config.toml
model = "image super-resolution model"
train_examples = 50862
crop_scale_min = 0.7
horizontal_flip = true
fused_qkv = false
parallel_block = false
drop_path = 0.05
depths = [16]
widths = [80]
init = "xavier_uniform"
residual_init = "zero_last"
max_grad_norm = 1.0
magnitude_pruning = 0.7
batch_size = 64
weight_decay = 0.02
Rows from block 4, named by matrix and row number. Rows with one number belong to one attention dimension. Each number is 128 + 24 x the weight over its row's rms, rounded and kept within 0 to 255. All counts start at 0. Numbers have three digits each. After the name is the row's rms in percent of the matrix's.
# q: window attention query (model.blocks.4.attn.q.weight, 48x80), inputs 0-79
# k: window attention key (model.blocks.4.attn.k.weight, 48x80), inputs 0-79
q.0 113:128128128152128128128128128128128128134128128086128128128128128086128128128128128128128089128128128128128128199128175155184128128128128128128128128128128128128128128118086128128128093128177075128089128128128100181144047128084213128128128128
k.0 122:128128128128128175128128144128128128128128128148128128122128128069128128128128109128172128128128128083192122161128170128128128128128128128128128128128127122128128128128128162128129027128187068128128162103132128128128053128076128128128128128
q.1 105:165128149128133116088162153080128128128128128128168128128152128182128128128128128102121128128125128128128128128153128128069128128128128128080128100128128128186128128147075128128191154128128128128152128128176079109077128128173097128128128184
k.1 103:162128110153128116128128128085089128128181128072128128128173128128128128128077144128128128128128128128128128128128128128103049128128128128089128073128154128204128100128056186128128128128128102128128128128163150128128128131128128128128128128
q.2 073:128128128183128128128128128128128128106128128128128128128128128099128128128128144183143128128136128128128119102128128128128128128128079128128128128128128128166121128128128128128183128201156044128128128128145128128128072128128128128041050128
k.2 095:206166090153128128128128128128128128128128128131128128128128128128128128128128128128128128128128128128154128128112130128128128128128045128128098128142087128202128128128094199128128070128128128128128128128128143128128067095128128128080074156
q.3 103:128092128128128081128128128128128075128097128128128102128136128090170191161128189183128128128128092103125080128083128102128128112128128128198099128128128128128175118107128128128145128128159128128181128128128101087128128096128128128128128128
k.3 097:115128149128128073128128128166085128156128128174186128128201138107128183128144163128128157128128128128181097152108069090128085128128128128168128104128128128081128128128128128128128128110128128128192163128128128128128128128128128128128128128
q.4 078:128088128128128077128087128128128128128128128128128128128128128128128211128128128128128128128128128101128097128128128095128128128128128128173128128128128128085128124128128128071128128062202128128147128103220082085123128128128128128128128128
k.4 077:081161128128128071136128128160097189128128128128128088128128163128128128128128128128065128128128128087128092128128128063162128128128128128128128128128128128128128128128128128128099128094128128128192128128205077128128128128064128128128128128
q.5 087:128109118153128128128062128160128128128033128128128128128128128051128128187128128128128128104162128128157128128128128128155128128128128128128128128128128128174218128128128128128156136128167128176128128128128128128128095128128163153128128128
k.5 081:128128128158089128140128128128128128128085128151128128162128128054128179128128128128128128128143128153161128128128128128128128095202084128128128113128128128128128128128061128101128032128128128128128128128128128187128128128128113185128123128
q.6 119:128129128109128128144128128128102128128128118128128150145128128128177128128156128071128128106128128154080128164169128128070128128171122128128110128128128064128069128155128128150106128128092128128091180128128206191128128128128128096128128128
k.6 102:074128128128128128128128188088128164125128118128041128128128128128182128128128128128128128128128128128078128177138128128128128150136128113128128128156128128128128128128189128128128128170128128128128128128128152128107128128203068128189128128
q.7 118:159157128128147128128159128086128155128097128177128128128128128128111128128169128128128128090152128176128128115179128149128088178176065128082128128128128128181128114128128128128128128152128120128104128106134128128128060163151128128128128192
k.7 102:185162128161128128128128128082128128128128128128111128128128106092128128128128130128128128086128128208128128128179128155128061139128090128128128128164128128222128128128128136128128128128128128128128128128139170205128128128128128128128101137
q.8 102:128128128093128128116128095159128128159147128119128128108065128128095128127128072128128128174119128188128128128128128128110128128128127118128154128154128167128105128128128076128082128128060128128078128128068128148128171128128128158128128061
k.8 100:161128128115128128128128128128128183128128128090128128102128142128128110128128068128128128153128128144079148128128128128128147204128128146128151142128128128136150128091128063067128128140083128132065099128076128128168178128128128162128128128
q.9 091:128128128118128173104095128128128128128096128128128128128128128076128128128128190191128128128114128128128173091092163128183128128128128171128161128128128128128128132068128160128128128128128161128128066128122128128128212128148128128128087128
k.9 075:128127128128116128128117116128153090128160128128128128128128128128128128128128183175167090128128128155128128128087128128139128128128092128128128128128112128123128196056128213128128128128128180072128128133128128128128128128128128128060076128
q.10 104:128128116119128137128061128128128128187128128128128128101084128128128128128128130128128128128128083169128131128128128128128128128056204128090128128128128166128188153128128128128204117128083128153128071154128159128128128128136128128128128128
k.10 098:128128128128128128128128085128128160128160085128128128089101128128128128128064123128128128150128128128128128128128128128128128128077128184093128128082128147128128157128099074128239128128065128147128128148128128128156128128128128167128128128
q.11 114:128128128128128128128128176128142183128128128128128128128168128086077128070128128191128128128128128128128115101128127128128128128128098128128128128128128224128128128128157128128128128128135128128128128128079128076128128228128128142128128128
k.11 108:128128137128128128128128128128128128128128128056128128128128128115084128128128128128128128128089128128128128128128057128128128128128128128128128136118128195128131128128128128120095128128128128248128128128079128128128128128128128128052066128
q.12 088:129128193128159128128128132128128128128128128128128128128128128082128192128128111128128128128128128159040128100147074128128128134128128128128128128128128128128128128180128045128061128128115128128128128128189171128128163128128128128128106128
k.12 094:128128128128133128116082128128128130128128128086128128128128128105128182128128128128128091128128128128128128075128080128128128128128128128128128128128128128128128128128094128091073128128128128128128128128180173118097252128128128172186128128
q.13 072:128128128128128128197128128128128128128128128128128128128128128119052128128128077089128128128251128128128128051166128128128128128128100128128128091128128128128128128128128124128128128128128128128110128128128128128128094128128151128128144195
k.13 075:128128128128128128128128128128208128128102128175128081128128081128128128098179079128128128128237128128128128068128128128099140128128128128128148128084128128128128128128128128128164128128094128128128128128128128163128168128128128128157128166
q.14 118:128128101142055168141128128128128128128162128128128138182128128130128059128128128128128174145128171128125167128122192153128128128128092128128098150078128128156069126128128128148142165148128128093128128128128128174160091151128133107128128128
k.14 117:128067128128084179128140128098128128092128168128128128128096128150128128128117106128128128128128128115128128128104188128128128093128076128128128203128128128112088128200135128158128128142128124128102128128104128187128064128128128128099128128
q.15 126:128074072128066128130128128128103143128128128128128146140093128099128054128128128128128128174167128128069128128128128128128128128151128128128110145063128128128087128128128120128128128128128164128128128218128128177128128128128099128128152128
k.15 132:091025128106101128173147128128128128086128128128128128128128128128128128128128128128092128128128128113070128128128155128128128128128128128128128200128138116064091128128164128128128177128128156128140128128128128152091128162128080101128168128
q.16 121:128128128128104128176128157128128128128090128189128128138128128128115128128181171128128128050159128150128152128128128179128128128128092128128128139102128099128159128120147128128188089167128160128128128128128076128088113128113082139098088143
k.16 116:135170128172128148169128128128128128128118118145128084180128100097128128128128146128128128128128128167128128128128128175172128092128119128128080118128128128223092160128128128128128104128109174128128128128128128182128116178128158128103083128
q.17 115:137090065128114171128109128168128128122128128128128101121128128070104128063128128128115128128164128159121128128128197128183184128128128128151173197128128128128128158103175128128128128146128128128128128161088128128128128128128128128128128128
k.17 110:128056068128093160128128128128189128128128128128128128128107128128128128052142128146128128128128128142128128128096128128147128128128117128143177223128080078114128163109149128128128128128128128128128084128102128128128128138128128128128093115
q.18 112:128128133128128055158128165105128128099128128128128128128128128128163128167128128138128128128128128110140072159128128128159128128128128128147092128100128079128128089151128187128128067128178128124154128087183128128128096128116137128128128202
k.18 115:099128128128150080128156128093128128128128128145128128128128128128142128128176128128101128128128128092186098128128128102128128101128128128176128110128196098128085098157178128167128128128198128128174128099175091128128128128128158095128133152
q.19 117:189161156128146128071128128128070128128128154128128128128128128176128128128128128153128128116095104094128128093128128128080128128128128128110128128128128128161128087128095128071128183129128128128128128128171103095128128043171109128128128128
k.19 129:180142128146150128128105128128082128128164128128128128128128128128128128128106128166128128128101128128128128128128213128114128128128140128117128128140129128186128107128089167045128172128087128198128128160146128108110128067128128128128128128
q.20 096:128128128094166128128128128128128128154185128116128141067128128096164128128096128128128103189128156128128128128128128080128128128128128095128118087167128128128084095166128125165094150091128128128128128128128166173174128128128175083170140128
k.20 099:128128128090158128102136090091128098197161128075128159091128132148128128128128128128129128167128108118112128128128128088088128163128128128128143128176157128128128128128122128176105128128190099128140128128128167128128128103160128081128175180
q.21 099:092128090128090172128082128128163128157128128128128128128128128128085077063128096128128128128128128152128128128128128128128128128128128128128128128046128128128128198128128128153152128128128190128107128144086128128186128170128109128128158128
k.21 086:128066128128068189128128128128190128128128128114153128128128128128058128128128110039128128128128128128128128077128128128128128128128128128128128140083128128128128200148128128128128128128128128128128128128103128128113128128128128128128205128
q.22 108:128128180102171128128128128128128177128128128120128138128174128130185128128128128128128128091128128128128182079128102128128128128128128189067128128128128128142128128128128128128128128174069183128128128128151128091128128128186116153128072128
k.22 114:128140128128128106128128128128128128128128079087128128128128088149169128128062149128128092128128190170128175085128128128128128135168128186075128098128164142198128128128130128104128128128082174128128128128154128128128128161131128128128118128
q.23 086:128155128128160128179128128128128128128128128128128128128128128128128128128098055065126189128128128128128128128182066128128128171128128128128128113128192128128128128167128128176128128075128128128128128128128128128128044128128158128128136143
k.23 098:108128186128145083128128162128192128128106128128077128128128115128128128128128099128128136128128172128128128128156128128081128128105128128072128128108174128128157091128128051164128128128128128128128098129128098128128128128128128128195188128
q.24 099:128128135128128128067128101128084128128165128134113128128128128167128128128054075128128164128080128128128207128128128128064128128128128128077128128201128128128128165128128128128096128128128128128093128128128128128172128128128128128099128128
k.24 110:157128128128128128071128128150071128128128128102128146128096128198128128128039128128128128128128128102128180128128128128084128128128059144110128132128128128175128167128106128128128128128128128133070128128128128128128128074080128128128128128
q.25 112:128128128128128128128150128128112163056083128128128128128128128073128128155128128062128128128148128143128128128199128092128128128128128128128174101128128128128128109128128128128128211128128128128128128128195128128128128094128166128128128197
k.25 091:128128128128128128128128128128128128128128128128075128128128128027128128163140161128116157128149128128128128128128128128128128128128128128046163128128128128128128083128128128095128181128128128128128128128225128128059128128128128128160128128
q.26 077:128128128128128128125131128128128128190128128128128128128128128094128128128128105128128128128128128128128128089203128128128128128128128078128128069155128128128128128128128087128128235128128128128128128128128193049073128128128128128128128128
k.26 093:115128128128130128128128128128128090128128128128128128128128128128128128128128145128128128128128128128128128128193128169128128128149128057128128128128124128128174128090072128073128128128128128183161128128128197128128128076236128128128128128
q.27 097:128128128128128128109162128128108128128128128128128128128128128102128128128128128128128128128128128106128076128128128081128128128128227128128128128108221128128100088128128128074070197128128128128128143128128202128128128128128140128128128128
k.27 109:128128128107128098128128136128128128128088128128082195128128128098128128128128161152128146128128071104128128128128128128128171128128204128128128128128128083128128066079128128128128145128128125128164056128128128128045128128128128128137128128
q.28 109:128128080128128115128128128107128087117128128128128128128128128128128128128183161128128128128154128128128128073128128128191128128128128128132128128084128128128061044128115175128162159128128128036128128128155128128171128119128150128128128128
k.28 094:128128128128128184128128128128128107128128128162128128128128128128128128128183128128128144128128128128152108091128128128128128128128128128128128128128128128092072033128162230128128205128128128130128128128128128128128128128128162078128141162
q.29 117:037054164106128128128128128128128128128067128128128128128146128128198161128128145128128128083128090128128128152128129128088128128098183128128128128128128128128128180128128079086128128128128128128158128128128128091128128128161128151128128128
k.29 105:036128149128145128128128128175128170120076128128128164128128175128190128128128162128128128128128128128128128147128089128128128128128181128128128128096128128128128128162128076128128128128128128151173128128128128128128128160128128195128128065
q.30 095:128128128128128199061199128128128128191128128133135128128128128065128128128128128128128128128128128128128128173128114128128128149128165128128128128128128128128128154148128128192128128128128128128128128128058180168128128181128106169128128128
k.30 098:128061128128128178128165128128143128174054128112063186128128128050128128128128128128128128128104128128128128181176128128128128128128128128128128140128128128128187128128128108128147128128128128128128128128078137128128128187128128128128128128
q.31 073:128140128128158128128067128128176225128128123128128128128128128175074128128128066061131128080128128213128128128168128128128128184128128167128128134128128128128128128128128128128128128128128128128128128128128109128128128128128128128128128128
k.31 078:128128128128128128128083128128128198128128128115128128128128077128128128128128097128128128128128215174128128056158128166128128128098128128067128128090128128128128128128128030128128128128128128128128128128128097128128147128128128128159128118
q.32 101:059128091156067170176104128128145128128128128128128128154128128128090128128128128128122128106128128128128172128095128155128128128128128128128128128087128128128165188110128128128128093169156179128083128128093070128128138168128106128128128083
k.32 098:100110088128064202189128128128128128069128128166128123147128128128080128128128128069128128108128141128128128128133128128128128101128128128128128128100094154128128203143128128128128101128114148128076128128101089128128094128128128154112101128
q.33 100:128128128079128144087159128128128128128128128128128128128128128128128128128128184194128128163128128128128128147082128128128128128128128128128128232130128128088083128128128128128128138128128128128189128128128128128128188128128128128128106044
k.33 127:121128155098128128128128128128128128128128128080128128117128128128157128094128150128086128153128128117128128159128090128128128128128128128128128198128128128128128128128172128115128190081128128089169050114128128128128200170128128128093099073
q.34 087:128128165163128128128128065116128128128128128128161128128128128137065128109128128157128096128128128128128128067067128142128128128128128128128068128128128185128128128066128128128128128128128128128071128128065128128128128128128060128128083128
k.34 070:213128128128128128128128128128128128128128128128153128128128128128063128128148128128128128128128128128128128128128128128128128128128128128128062128128128128128128155049089128128128128177128128128128128128059128128128058128128128203104128180
q.35 112:128128128128128128110128097189137091128128137128128103128128128071128152128138155128128128152144069128152128128071128128128128106128128128181152128128128128128184128048078106094128128128156128147128128128069073128128128128128142146128128111
k.35 100:128160128128128128128128128210128128138128152196128079128128137079128182128130128128145153128128128128155128143128128128128107128128128179185128128128073140128175128074092155128128128128095113128089128128089089128128128128128143128103128128
q.36 075:128128128083128128128128128128128128128128144128128128128128128128128128138128188155128128128038128077128128128128128128128128088128128128153091128128128128128128128128128098128128196128128128128209113128107128128128191057128128128187128128
k.36 113:128128063128128128108109080103095128174158128128128161128128170128153128162128161128132128146081128128128085128128128094128100128171128128128128126181128128128128128128063168128072128128154130128153128128089171128155104084128128128106128128
q.37 105:128128128166102128082087127128128128128128128128128094128128128128128091128128098191122150193128092078128128128088200106128128088128128128128128128128128128128128128082128128128128152128194128128128128128128128128190128128100128128128150070
k.37 106:149077128128092191103128128128078128128128137172128128128091158128128128128128105128128128151128128061128128128104151128128128102128128128158169128128128128059128128128128169101128128128128128128128128128114112128128078036128128128086136128
q.38 095:128128199128128128128128128128180128128163128128128059080102128133128128128093117070128128128128128128128128128128072128084128176128141128128128128128128128128128128128099128154081179128071128128128128128128128128128167146128053128128128128
k.38 085:135128128128128128128128128088128128128128072106128128128128071128166128128128128128128128128128128128128128064128038128128128192128128128128128115128128175167128128128082083128128185161128128128128128128076128101128128128128128128192128128
q.39 085:128128128128128128182128158128128174128042128128128128128176128128128128128166188128128188103188128128128128080158147128128128128128122128128166128128128128128128128128128128116056128177128128128128128128161128128110128128156128147128128176
k.39 087:128128048128128128224128128128128128128128128128077116128128128128128128128128167128128128088128128128128128128174128148128128128171128128128128128154128166128128128128128128128084128128057128128128128128149138128128196133128128128113052128
q.40 086:128128128168128081128128189128128128086052128128128128200128128128128128128146128128128128074128128128128090128128128128077128128128128128128144128119128128128162128096128128128128098128201128128128128128128087064074128128128128140128128155
k.40 090:128128072183128081128128128128088148128104128184148099184128128128128165128128142128128128081128128128128128154168128156128128070128128128128128128128128128128110128128128128070128103128101084128128128128128094097078128128090147155128068128
q.41 069:128128128128159128166128128128128128128088128128128128128128128128037128128128128128128134128128071128128128074128134128128128128110128128120146128084144135128128128044128128128128054128078128128128128128178128128128128197128128128081128128
k.41 095:128128187128128128154128128175170128128128128128114128128128097128128128086128128186128128119182128132128128128128149128128155128090128128128128128089128128128128128128173128128183128128067144128128128128186088149128185172128128128128061106
q.42 095:128128185177128091128128128114128128128099128128166128195128128205128128128134094128128189076128128103128128128128091128082128128128128128123128118100128128128128128128128128128163128128128128128128128128128074066088128128128091158088128128
k.42 088:128165128190151128152128143128100142079075128128180128172128128165128128128128098128128168088128128128160128128128128154128128098128128128128128128075128128128128128169078128100128100128105128184128128128147079104098102128128128185128128128
q.43 103:128099089128128097128170097128128061128179128097128128110128128099142128128128128095128128190128128128128105181128128076156128128128128128128128128128120128128085072128128128128128128075147128128152128128128128128183128128097192101128165128
k.43 084:128128128065128077128128128128128118128128128128128128128128128128128128128149128062128184128128128120128128128128128066128128128128161117158169128128128128128128092128180128128128128128166095128130128128128113128128135128128128032150181196
q.44 096:128128128128088128128128128100128128128128128173128128128128128155128128128128187128128128128128128030197128128128128128128128128048128128128056058128128128128185128128128128128128128128128128128177128128162128128128128128128128128128128128
k.44 100:128128128128128128128128128128128084128089128128191128073128128128096128128128177128128161128128128024128128128128128128128128128128197128128128047128128128128128128167128128128128128128128198128128128128128096128128128128128128092128128128
q.45 108:128128128087077128128128128089128128128128128128128128164177128165128128128128128128128128128111128128128128166128088128047128128128128128128128202089069128091078130128128128128128128088128159128128128128128128128095131128128086128174128071
k.45 106:083128128128128128128128128086128162128185204092128139128128128128128128128128128090128128128063128123128128128128128128128128128128164128128128128128128128128073128162134128128097190090128128128128128128128128128128211171128100128128128065
q.46 097:128128128176126106197146128107115128084080128128170128128128128198098169128128110117128185084128128128152128085151088128111128147128128123103128128108128128128128128128128152128128128128128128128128128128150128075087079166128128160091128149
k.46 073:128128128167128128201161128128128128051087081128128128128128130165128128128128128128128141098128128128160147128173128140128128128128128128049128128087128128128128047128128128099128128128128128128128128128164094128068128128128128147128107128
q.47 089:146128128128128084128128128128128128128182128128128128128156128128128128115128128128128128128128128128128128128094128181128128128128128128128128128128128128128128218221063128128128128128128128128128128128128128043128128128128128128128128217
k.47 103:127128128128128128128128128099140128128128128058145107128128128128128128128128128128164128128128128128128066128128128128128128128128128128128128128128128128128128178128057128128044083108225128187128128128128128076128128128113128128128166128