Rows from block 13 of a small image super-resolution model, named by matrix and row number. Rows with one number belong to one neuron. Each number is 128 + 32 x the weight over its row's rms, rounded and kept within 0 to 255. All counts start at 0. Numbers have three digits each. After the name is the row's rms in percent of the matrix's.
After each neuron's rows are labels from the 100 images, of 14976, where the neuron reaches its largest size: "colour at peak" is the nearest of a few named colours to the mean colour under the peak. Only what is clearly more common there than usual is listed. The data: aerial photos of the United States (SatlasPretrain).
# gate: MLP gate (model.blocks.13.mlp.gate.weight, 208x80), inputs 0-39
# fc1: MLP up (model.blocks.13.mlp.fc1.weight, 208x80), inputs 0-39
# fc2: MLP down (model.blocks.13.mlp.fc2.weight, 80x208, transposed), outputs 0-39

gate.21 124:128128076128255125116128128128128128128128105128159128128128128165128122128128128128144128128128089128128128128148128128
fc1.21 139:100143128086074163128128101128128128128174128128128077241041128128128083128128128165038046171128128172128128141082128146
fc2.21 154:187118106128206063128128128128128128111122096103130118124128174128128103128128128128148151128099156128128073128216128128
colour at peak: cyan

gate.33 092:234128245111128128128128128128159128128084128128128115128128167128128128128128128128128128128239128128128128128128128128
fc1.33 123:128003128170128075164128147175124178177128128069128128070128128128128128128128163128128128151168128185210128128128128128
fc2.33 100:128067128184086128128128128128128038128090076128128128084128157196128082128128128128084128148231128128128128128128003128
colour at peak: black

gate.108 120:128128128124128128128128096128128163026128128165096149128125128128144128128084128169114129162128128128128128157128168075
fc1.108 145:115255128075128097128128174112128137158084128128153099055116128128101128102130128171149128125128103123144112128128128128
fc2.108 183:128149208193157116118128102159135128128128173167128121128144128128128079118134128128123128128128114140086176163126169090
colour at peak: green

gate.88 128:211128128133080128128092176128065128128043128128128128128075128133108128126083128128128128099157145111128128128128128166
fc1.88 132:073173188156128101128203085128128128075196128125128125128128128196176128128134128114128092171120092145128128194128121128
fc2.88 121:181125128128112186172128114128102160151159063120128099128128224179128119128128134176128128134112182145128145006192055112
colour at peak: brown; black

gate.37 099:128128128128128128128128128128128128128000128128128128128141136128128128128128065112128128128188079128128069128128128128
fc1.37 111:128128128172188128178128128128174128128161128128098128045000128089128128168128187128128086128128128128128128128128128165
fc2.37 104:128128128128081128128128128128128081128000098128128128128128159128128128076128198128076128123161105128128158215128129128
colour at peak: black

gate.83 126:187056131154128058128144173128128128128128128074128192078135128128128115128100154128095128128176128128130105091128123128
fc1.83 119:128149128122193142127165250120135128101114111128128128068128159128055128128128148154128161128180089128157128070128128210
fc2.83 127:147128147128061070128133128217195128151115168148116150128098083163128128071098128150128132165143124128128128145128179106
colour at peak: black

gate.200 107:128128128165096128128128055155124128235102100128210056095128128156128169136126133128128128128128124128158128171059128096
fc1.200 136:128128128128094128084058128128152111109170145204128074074148128081128100109128154081034156128128139091128128111128128128
fc2.200 155:128094096128183175128055134128096128128129115110198105070128128149116128185120128128128111128128048173128128114128128128
colour at peak: pink

gate.35 112:128128128128149128255128128128165128172128101128128128128255128128128128175128128128128128128167128128128128048049128128
fc1.35 106:128128128128128128128104128128128128008128067128128128128131128128083128128128128128008128128088128048128128128128128128
fc2.35 096:047128128036128128128128128128082128251128113128128128128128128128128128128128128128128165128128128000128128140128128128
colour at peak: pink

gate.99 115:128085128128128128104175159102128168128128082096128224069128179170128128112128128059121128154128178069104128162105104172
fc1.99 103:128099128089128154061128142043128194128250128047128148142128142128151128128107128128166128128059128067031151128100080128
fc2.99 087:128089128083119128128035157128118209128173225128141128169129049167128132128128128128128161128055128128180128129128128124
colour at peak: grey

gate.195 059:128128128030128128208128085128048128128170128128087128128205205128128128128128128097128128128069128128128128128128128089
fc1.195 074:128128118128128128162128128128241128185128148128128122199091098128201128128128137128128128138189190128128128071162255128
fc2.195 061:128050128128067128128097128128128096128100060128128179128126212221128116047128134128119128138164040104128128128128128128
colour at peak: pink

gate.54 101:128128141035128076149134174078081128128128128128128128167128128128128128224128128128196190098091128154107128128128128128
fc1.54 071:128128128128128128128128066182128128128128128128128108084148128128128128185075128128128128128193128128128128128128128029
fc2.54 112:128223128128168128128127085128128156128114113169084143176128184086130128146192188121147128194097127082128128171118128069
colour at peak: brown

gate.15 082:128128128128128128128159128165128128128128128128098128166128128128128128128128128128128128128128179128128128128128128102
fc1.15 084:128128128187009128128128128128212101128128128140128221128128128128128128128128091128123128128128128128128128128128128128
fc2.15 073:128128128128128128128128128128128185128143181128128128209128128128128254128128128128129128128080128128152128255128128128
colour at peak: pink

gate.73 115:128169128197195128128128128128128128082128128128083128057128128128128082128128128128128128128107128222178128128128128128
fc1.73 142:090128128128167128128189128110128255128128128128089182128026128128128128128128109128128128140128128128128128128128128100
fc2.73 117:128152128027128068128128128208128128128104128128119128128038128128128128128128128096128128128128128098128092128126128110
colour at peak: pink

gate.107 095:128128128128128128128128128128128128128128054119128128128128128128128128128008128128128128128128078205128123157247128128
fc1.107 143:128073128197078128128140128128073128128084128128227128128128128114128128128087128128128013075128117128132128128128128104
fc2.107 130:128128128255130128128128128128128128128192128128128128128174128128128220128128128128128128099134189128217128128128128128
colour at peak: pink

gate.46 111:128128128174128247128119128146128128128110076128128162062128179128128128128128114128128128128193128128128128200118128126
fc1.46 109:067128128092146185099128128060123128128180128128128092197128170131128122188128100128144159086077094128128128128063128128
fc2.46 081:128128128128128128128128128128128158128167200128128128167128056000128128179128128128164106111053128128128128128128174128
colour at peak: black

gate.0 054:195128116128128083128203128128128128128054128128110128128128128128128128128128163128128128128128128014128128128112128128
fc1.0 043:031128120128128128128128043128128128128195128128142128128128147128128033128128069128128128128128128252128144128128128128
fc2.0 046:128071128128128128128191128093065128128146000128128128128128212128128128128128170128070128159128128070128128128180074128
colour at peak: brown; black

gate.192 116:128224128184113131128073128127128133128169078091114144056172128128128106250128128128162128145145128163128128128128130136
fc1.192 105:128128156212255128128128196128128093144091128221135128128128128128128128128128128128128128126133084128128128128100128177
fc2.192 107:130069128163139128128128070104130070128128127128128128128128157128128128128147128128128128150164128128068128229128128112
colour at peak: pink

gate.170 102:128128029071128128142142128128128128188209017085086145087137128128128128128128128128128128153134128221128217128128128128
fc1.170 147:153128128128128147105134128128121128060073157158065096123128128132128093129128147111017161128087102058128128077111128113
fc2.170 126:128128047049128128128121091128128116183161102116128128073114155174128186128128128128128047180139128128096130101071128096
colour at peak: pink

gate.169 114:128128128072157128164128200128128128148101128088128132179128128128145128128128230128125128128088128128128081144128095193
fc1.169 084:128128128128128128128128097128128096128128232128027128128128128128128070128128128177128128093011128153093128128128128067
fc2.169 133:128143096190083128128071155128153166135128108120079128128187087088090128128128073128128128049128171128128128128146130190
colour at peak: brown

gate.130 136:223128112057115200128128123101090084128128101069128128128128159128128128164078176128128128128128091128128092128054128104
fc1.130 105:128131169128128128128192135128128101128128128128128128128128184128128128128025087128128128104072128074128051128128063128
fc2.130 077:128128128134128128128128128128049129128165225128128041130148038128128132174128128128147128128081128128128128128128195106
colour at peak: pink

gate.155 104:128128126128128128128153128128128128185255128049128200128046128128128128180128128128171128176229128175177128128128128128
fc1.155 144:122128131085039131128128128128128128255145084137131128108137128128128128161097128128128098128147128128128128128128077128
fc2.155 132:128128173128218128128128128128185128036076188128107128170128092128128128138128151128128194128128128113128128141128128128
colour at peak: pink

gate.160 105:128113128128128084128128128120128128050128040128128128128094128128098128152128088128128128128128128123128128054128034128
fc1.160 128:141069128067138073128128128128128190128175128133128145128128128128128223128128128128128128128128046128128128128138128128
fc2.160 104:098007128128128128128000128212128128064128128128128128147128128128128128128128128128150128128128128128128128128107128128
colour at peak: grey

gate.191 029:091128128128128128128128128128079128128128128128160128225128128128128255128128128128128174128128128128128128128128128128
fc1.191 030:128128128128128128128128128128128128128168128128128128158048128128128128128128128128065128128128128128128084195080128128
fc2.191 035:128128128183128128128128128128128128128101143128128128128128160128128128128128128128128128128207128128128128128128128128
colour at peak: grey

gate.4 123:128128162178179128091230128128128128128093128134128128128043128088215128128128124198128128128144138128128128128128128172
fc1.4 116:128153100128128128132128083235128128128078160229077164128128128128128128128202206128128128128128147118029128082128067083
fc2.4 116:128073128128128128139160128179070169128142162128128128146128080128128128128128123080128128128111128128139128046128128120
colour at peak: black

gate.122 116:128128201128151128127128126128147128007128128128128128064128128128219128128128148128128128128183122143134128128128128128
fc1.122 068:128128128128128128096170128128128128128128128128182128128128128128128128128128146128212128128128128128128128128128128128
fc2.122 050:128128128000128128128128128128128128128128128128128128128128128128128128128128128128128128255128128128128128128128128128
colour at peak: pink

gate.40 132:197128128128178071128128178128128159128090112128240128128070172095128140058128137128128128128128128059128061100128128143
fc1.40 134:168084179085128055128128128128128167136068128128128128101113159128113142128128206140161191082128125074128081069128128128
fc2.40 087:128128128167164128128128128176128114128128186128128128128128051128128128128128220128128128186104128084128128128128227085
colour at peak: brown

gate.9 131:128128191099166128128109190128029128128128089045135128048128155128128128128128054128128128098215150140124128128128059202
fc1.9 134:128128128060174128088123128128061128112174128128212112128161132128128128222128128128174128126076128128128128128128128128
fc2.9 090:128128128128116128128128128128128193128137207128138128159163071128128239128128128128128128128071128128128128002128144128
colour at peak: white; pink

gate.163 114:128128030128128128128205128128128128055128128128128128128128128118128128128128128128128066128124128128128036128128128128
fc1.163 114:128145149128128128158040128136128128128226128128037131128128128153039128128128042207128128218128128128128128128093128128
fc2.163 081:128172128128128128128128128128128128128060000128128128083128192128128128128128128128128128128128128128128128128000128128
colour at peak: brown

gate.57 126:149128128128128128128079128128128132255125128136128111104128128128128032106128128129128241128128128128174166120128128128
fc1.57 149:128128144128128109128128157128117107041094128128128128128128128166128208155128128065128128128092116217093128128128128128
fc2.57 179:128135138150128128150128128128128182193106128115128094126154128100128009128128163128128192116116134150127174100077138128
colour at peak: brown

gate.175 141:128134154047128128128128128128110128176095128128122128128128128147128153093118137124202198092144128104128128173128128128
fc1.175 134:128083128128128153128161108128185068033128128167128128151095128184122138128143128115112128195128128081036128128128128128
fc2.175 172:128148103176128138128128094157128144145128132128145128143168159182128053128134137128165139128128113220165128156107088123
colour at peak: brown

gate.55 054:128007128128128128166128171128128128128038128128160128128128103128128128128128156128128200128128128128128128128129128151
fc1.55 057:128128128190128128186192198128128128128000120128122128128128096128128128128108171128128169128169150128128153128128128187
fc2.55 057:128201167128128128128128142140177128100135246128128014128128023061128128128128115098148128109128128128128128128128181128
colour at peak: black

gate.68 100:128128128133128177128128000144128128212140128126128128128128128131128125093128055108091128128165128130156128177128128003
fc1.68 112:128128128128212128152128128128091166128054128128161128128128128194128122128128128128128095128180128137128128171128128128
fc2.68 131:128090128138013128154133191128101120126148090128128128162128145128047128042128128128128094058114128140147128119099128191
colour at peak: pink; white

gate.63 077:089209128128128128128128128140117237128214128128128128128128132128128056128128033128128128067144156128145128128244128128
fc1.63 092:128128194128128128128057128128145128128128128128255128128128140128128128128128128243128128128128128064128128049128128128
fc2.63 078:255128088128128128128128128128128174121128161128128128166219093054128128128128128128128128128100128128128128128128128128
colour at peak: pink

gate.41 125:128128128128070140128128058184128128154061127128128130128128127180128128128128128160110154255128098153128128128076128036
fc1.41 095:128146126238114128064128094065128128128146128128144176071128078128128128128128128128128150178228147159128128128128159128
fc2.41 102:153079149081166128128109128173111112128128182128158097181145068128128168128128155128137170128124083155172128128112128128
colour at peak: pink

gate.48 069:128008221167128080128128128128128128128060128128128128128128128128128128128128128223128128072128128128128100128128128128
fc1.48 056:252128128172128128128128194166128128128032162128128128128128128128128128081128128128128128128128128128128128128128128128
fc2.48 027:128128128128128128128128128128128128128128223128128128128128000128128128128128059128128128128128128128128128128128128128
colour at peak: brown; black

gate.205 119:128128128128216128128128128128187128128107128128128128128128128164128128117175128222128158128117000128128128044128128128
fc1.205 117:159128128128091063128104128128111128128128128128128128148128128128128185128128185167128128128128128150178128098127128128
fc2.205 136:158128128188128128128128061068128096128128114128128128128172128128121128128128133128128128171128148128096128128091128101
colour at peak: pink

gate.42 077:128128152128065128099128128128000128162128128128128128128181128128173128128128056128128128128128128128128098139128128128
fc1.42 091:255128128128182128128128245174128128128086128128128128102128144044128128128128051128128128128128128102128128128069128128
fc2.42 090:128128128146128128128128128084062128128146082128128128128128134136128128128128039128128128090128128128128128128128128164
colour at peak: pink

gate.75 146:143180128170128128128128140152188148128128105082128117066094160128109098128128107128069049165179128096132103168128128150
fc1.75 156:128177128128128126212128084074128128138128119076128099128154128133151125128128149128105176207128128128128128173130084094
fc2.75 181:093134142055107103128068153098120117091128124162107128098128100128139156101128128080128128130182128128091227064082102128
colour at peak: black

gate.95 126:155061053128128128155161191128140128128093128128141186128079128158128128170128128183096087128184177128128128128170128192
fc1.95 092:128062095091128128128128228128214128128116144128118128128128128128128128128128128128128128000128128128128073128128128196
fc2.95 118:128183235128140070128128128179161128128128195074128026128125075137128190128128135129166128128124128128128128140128177128
colour at peak: brown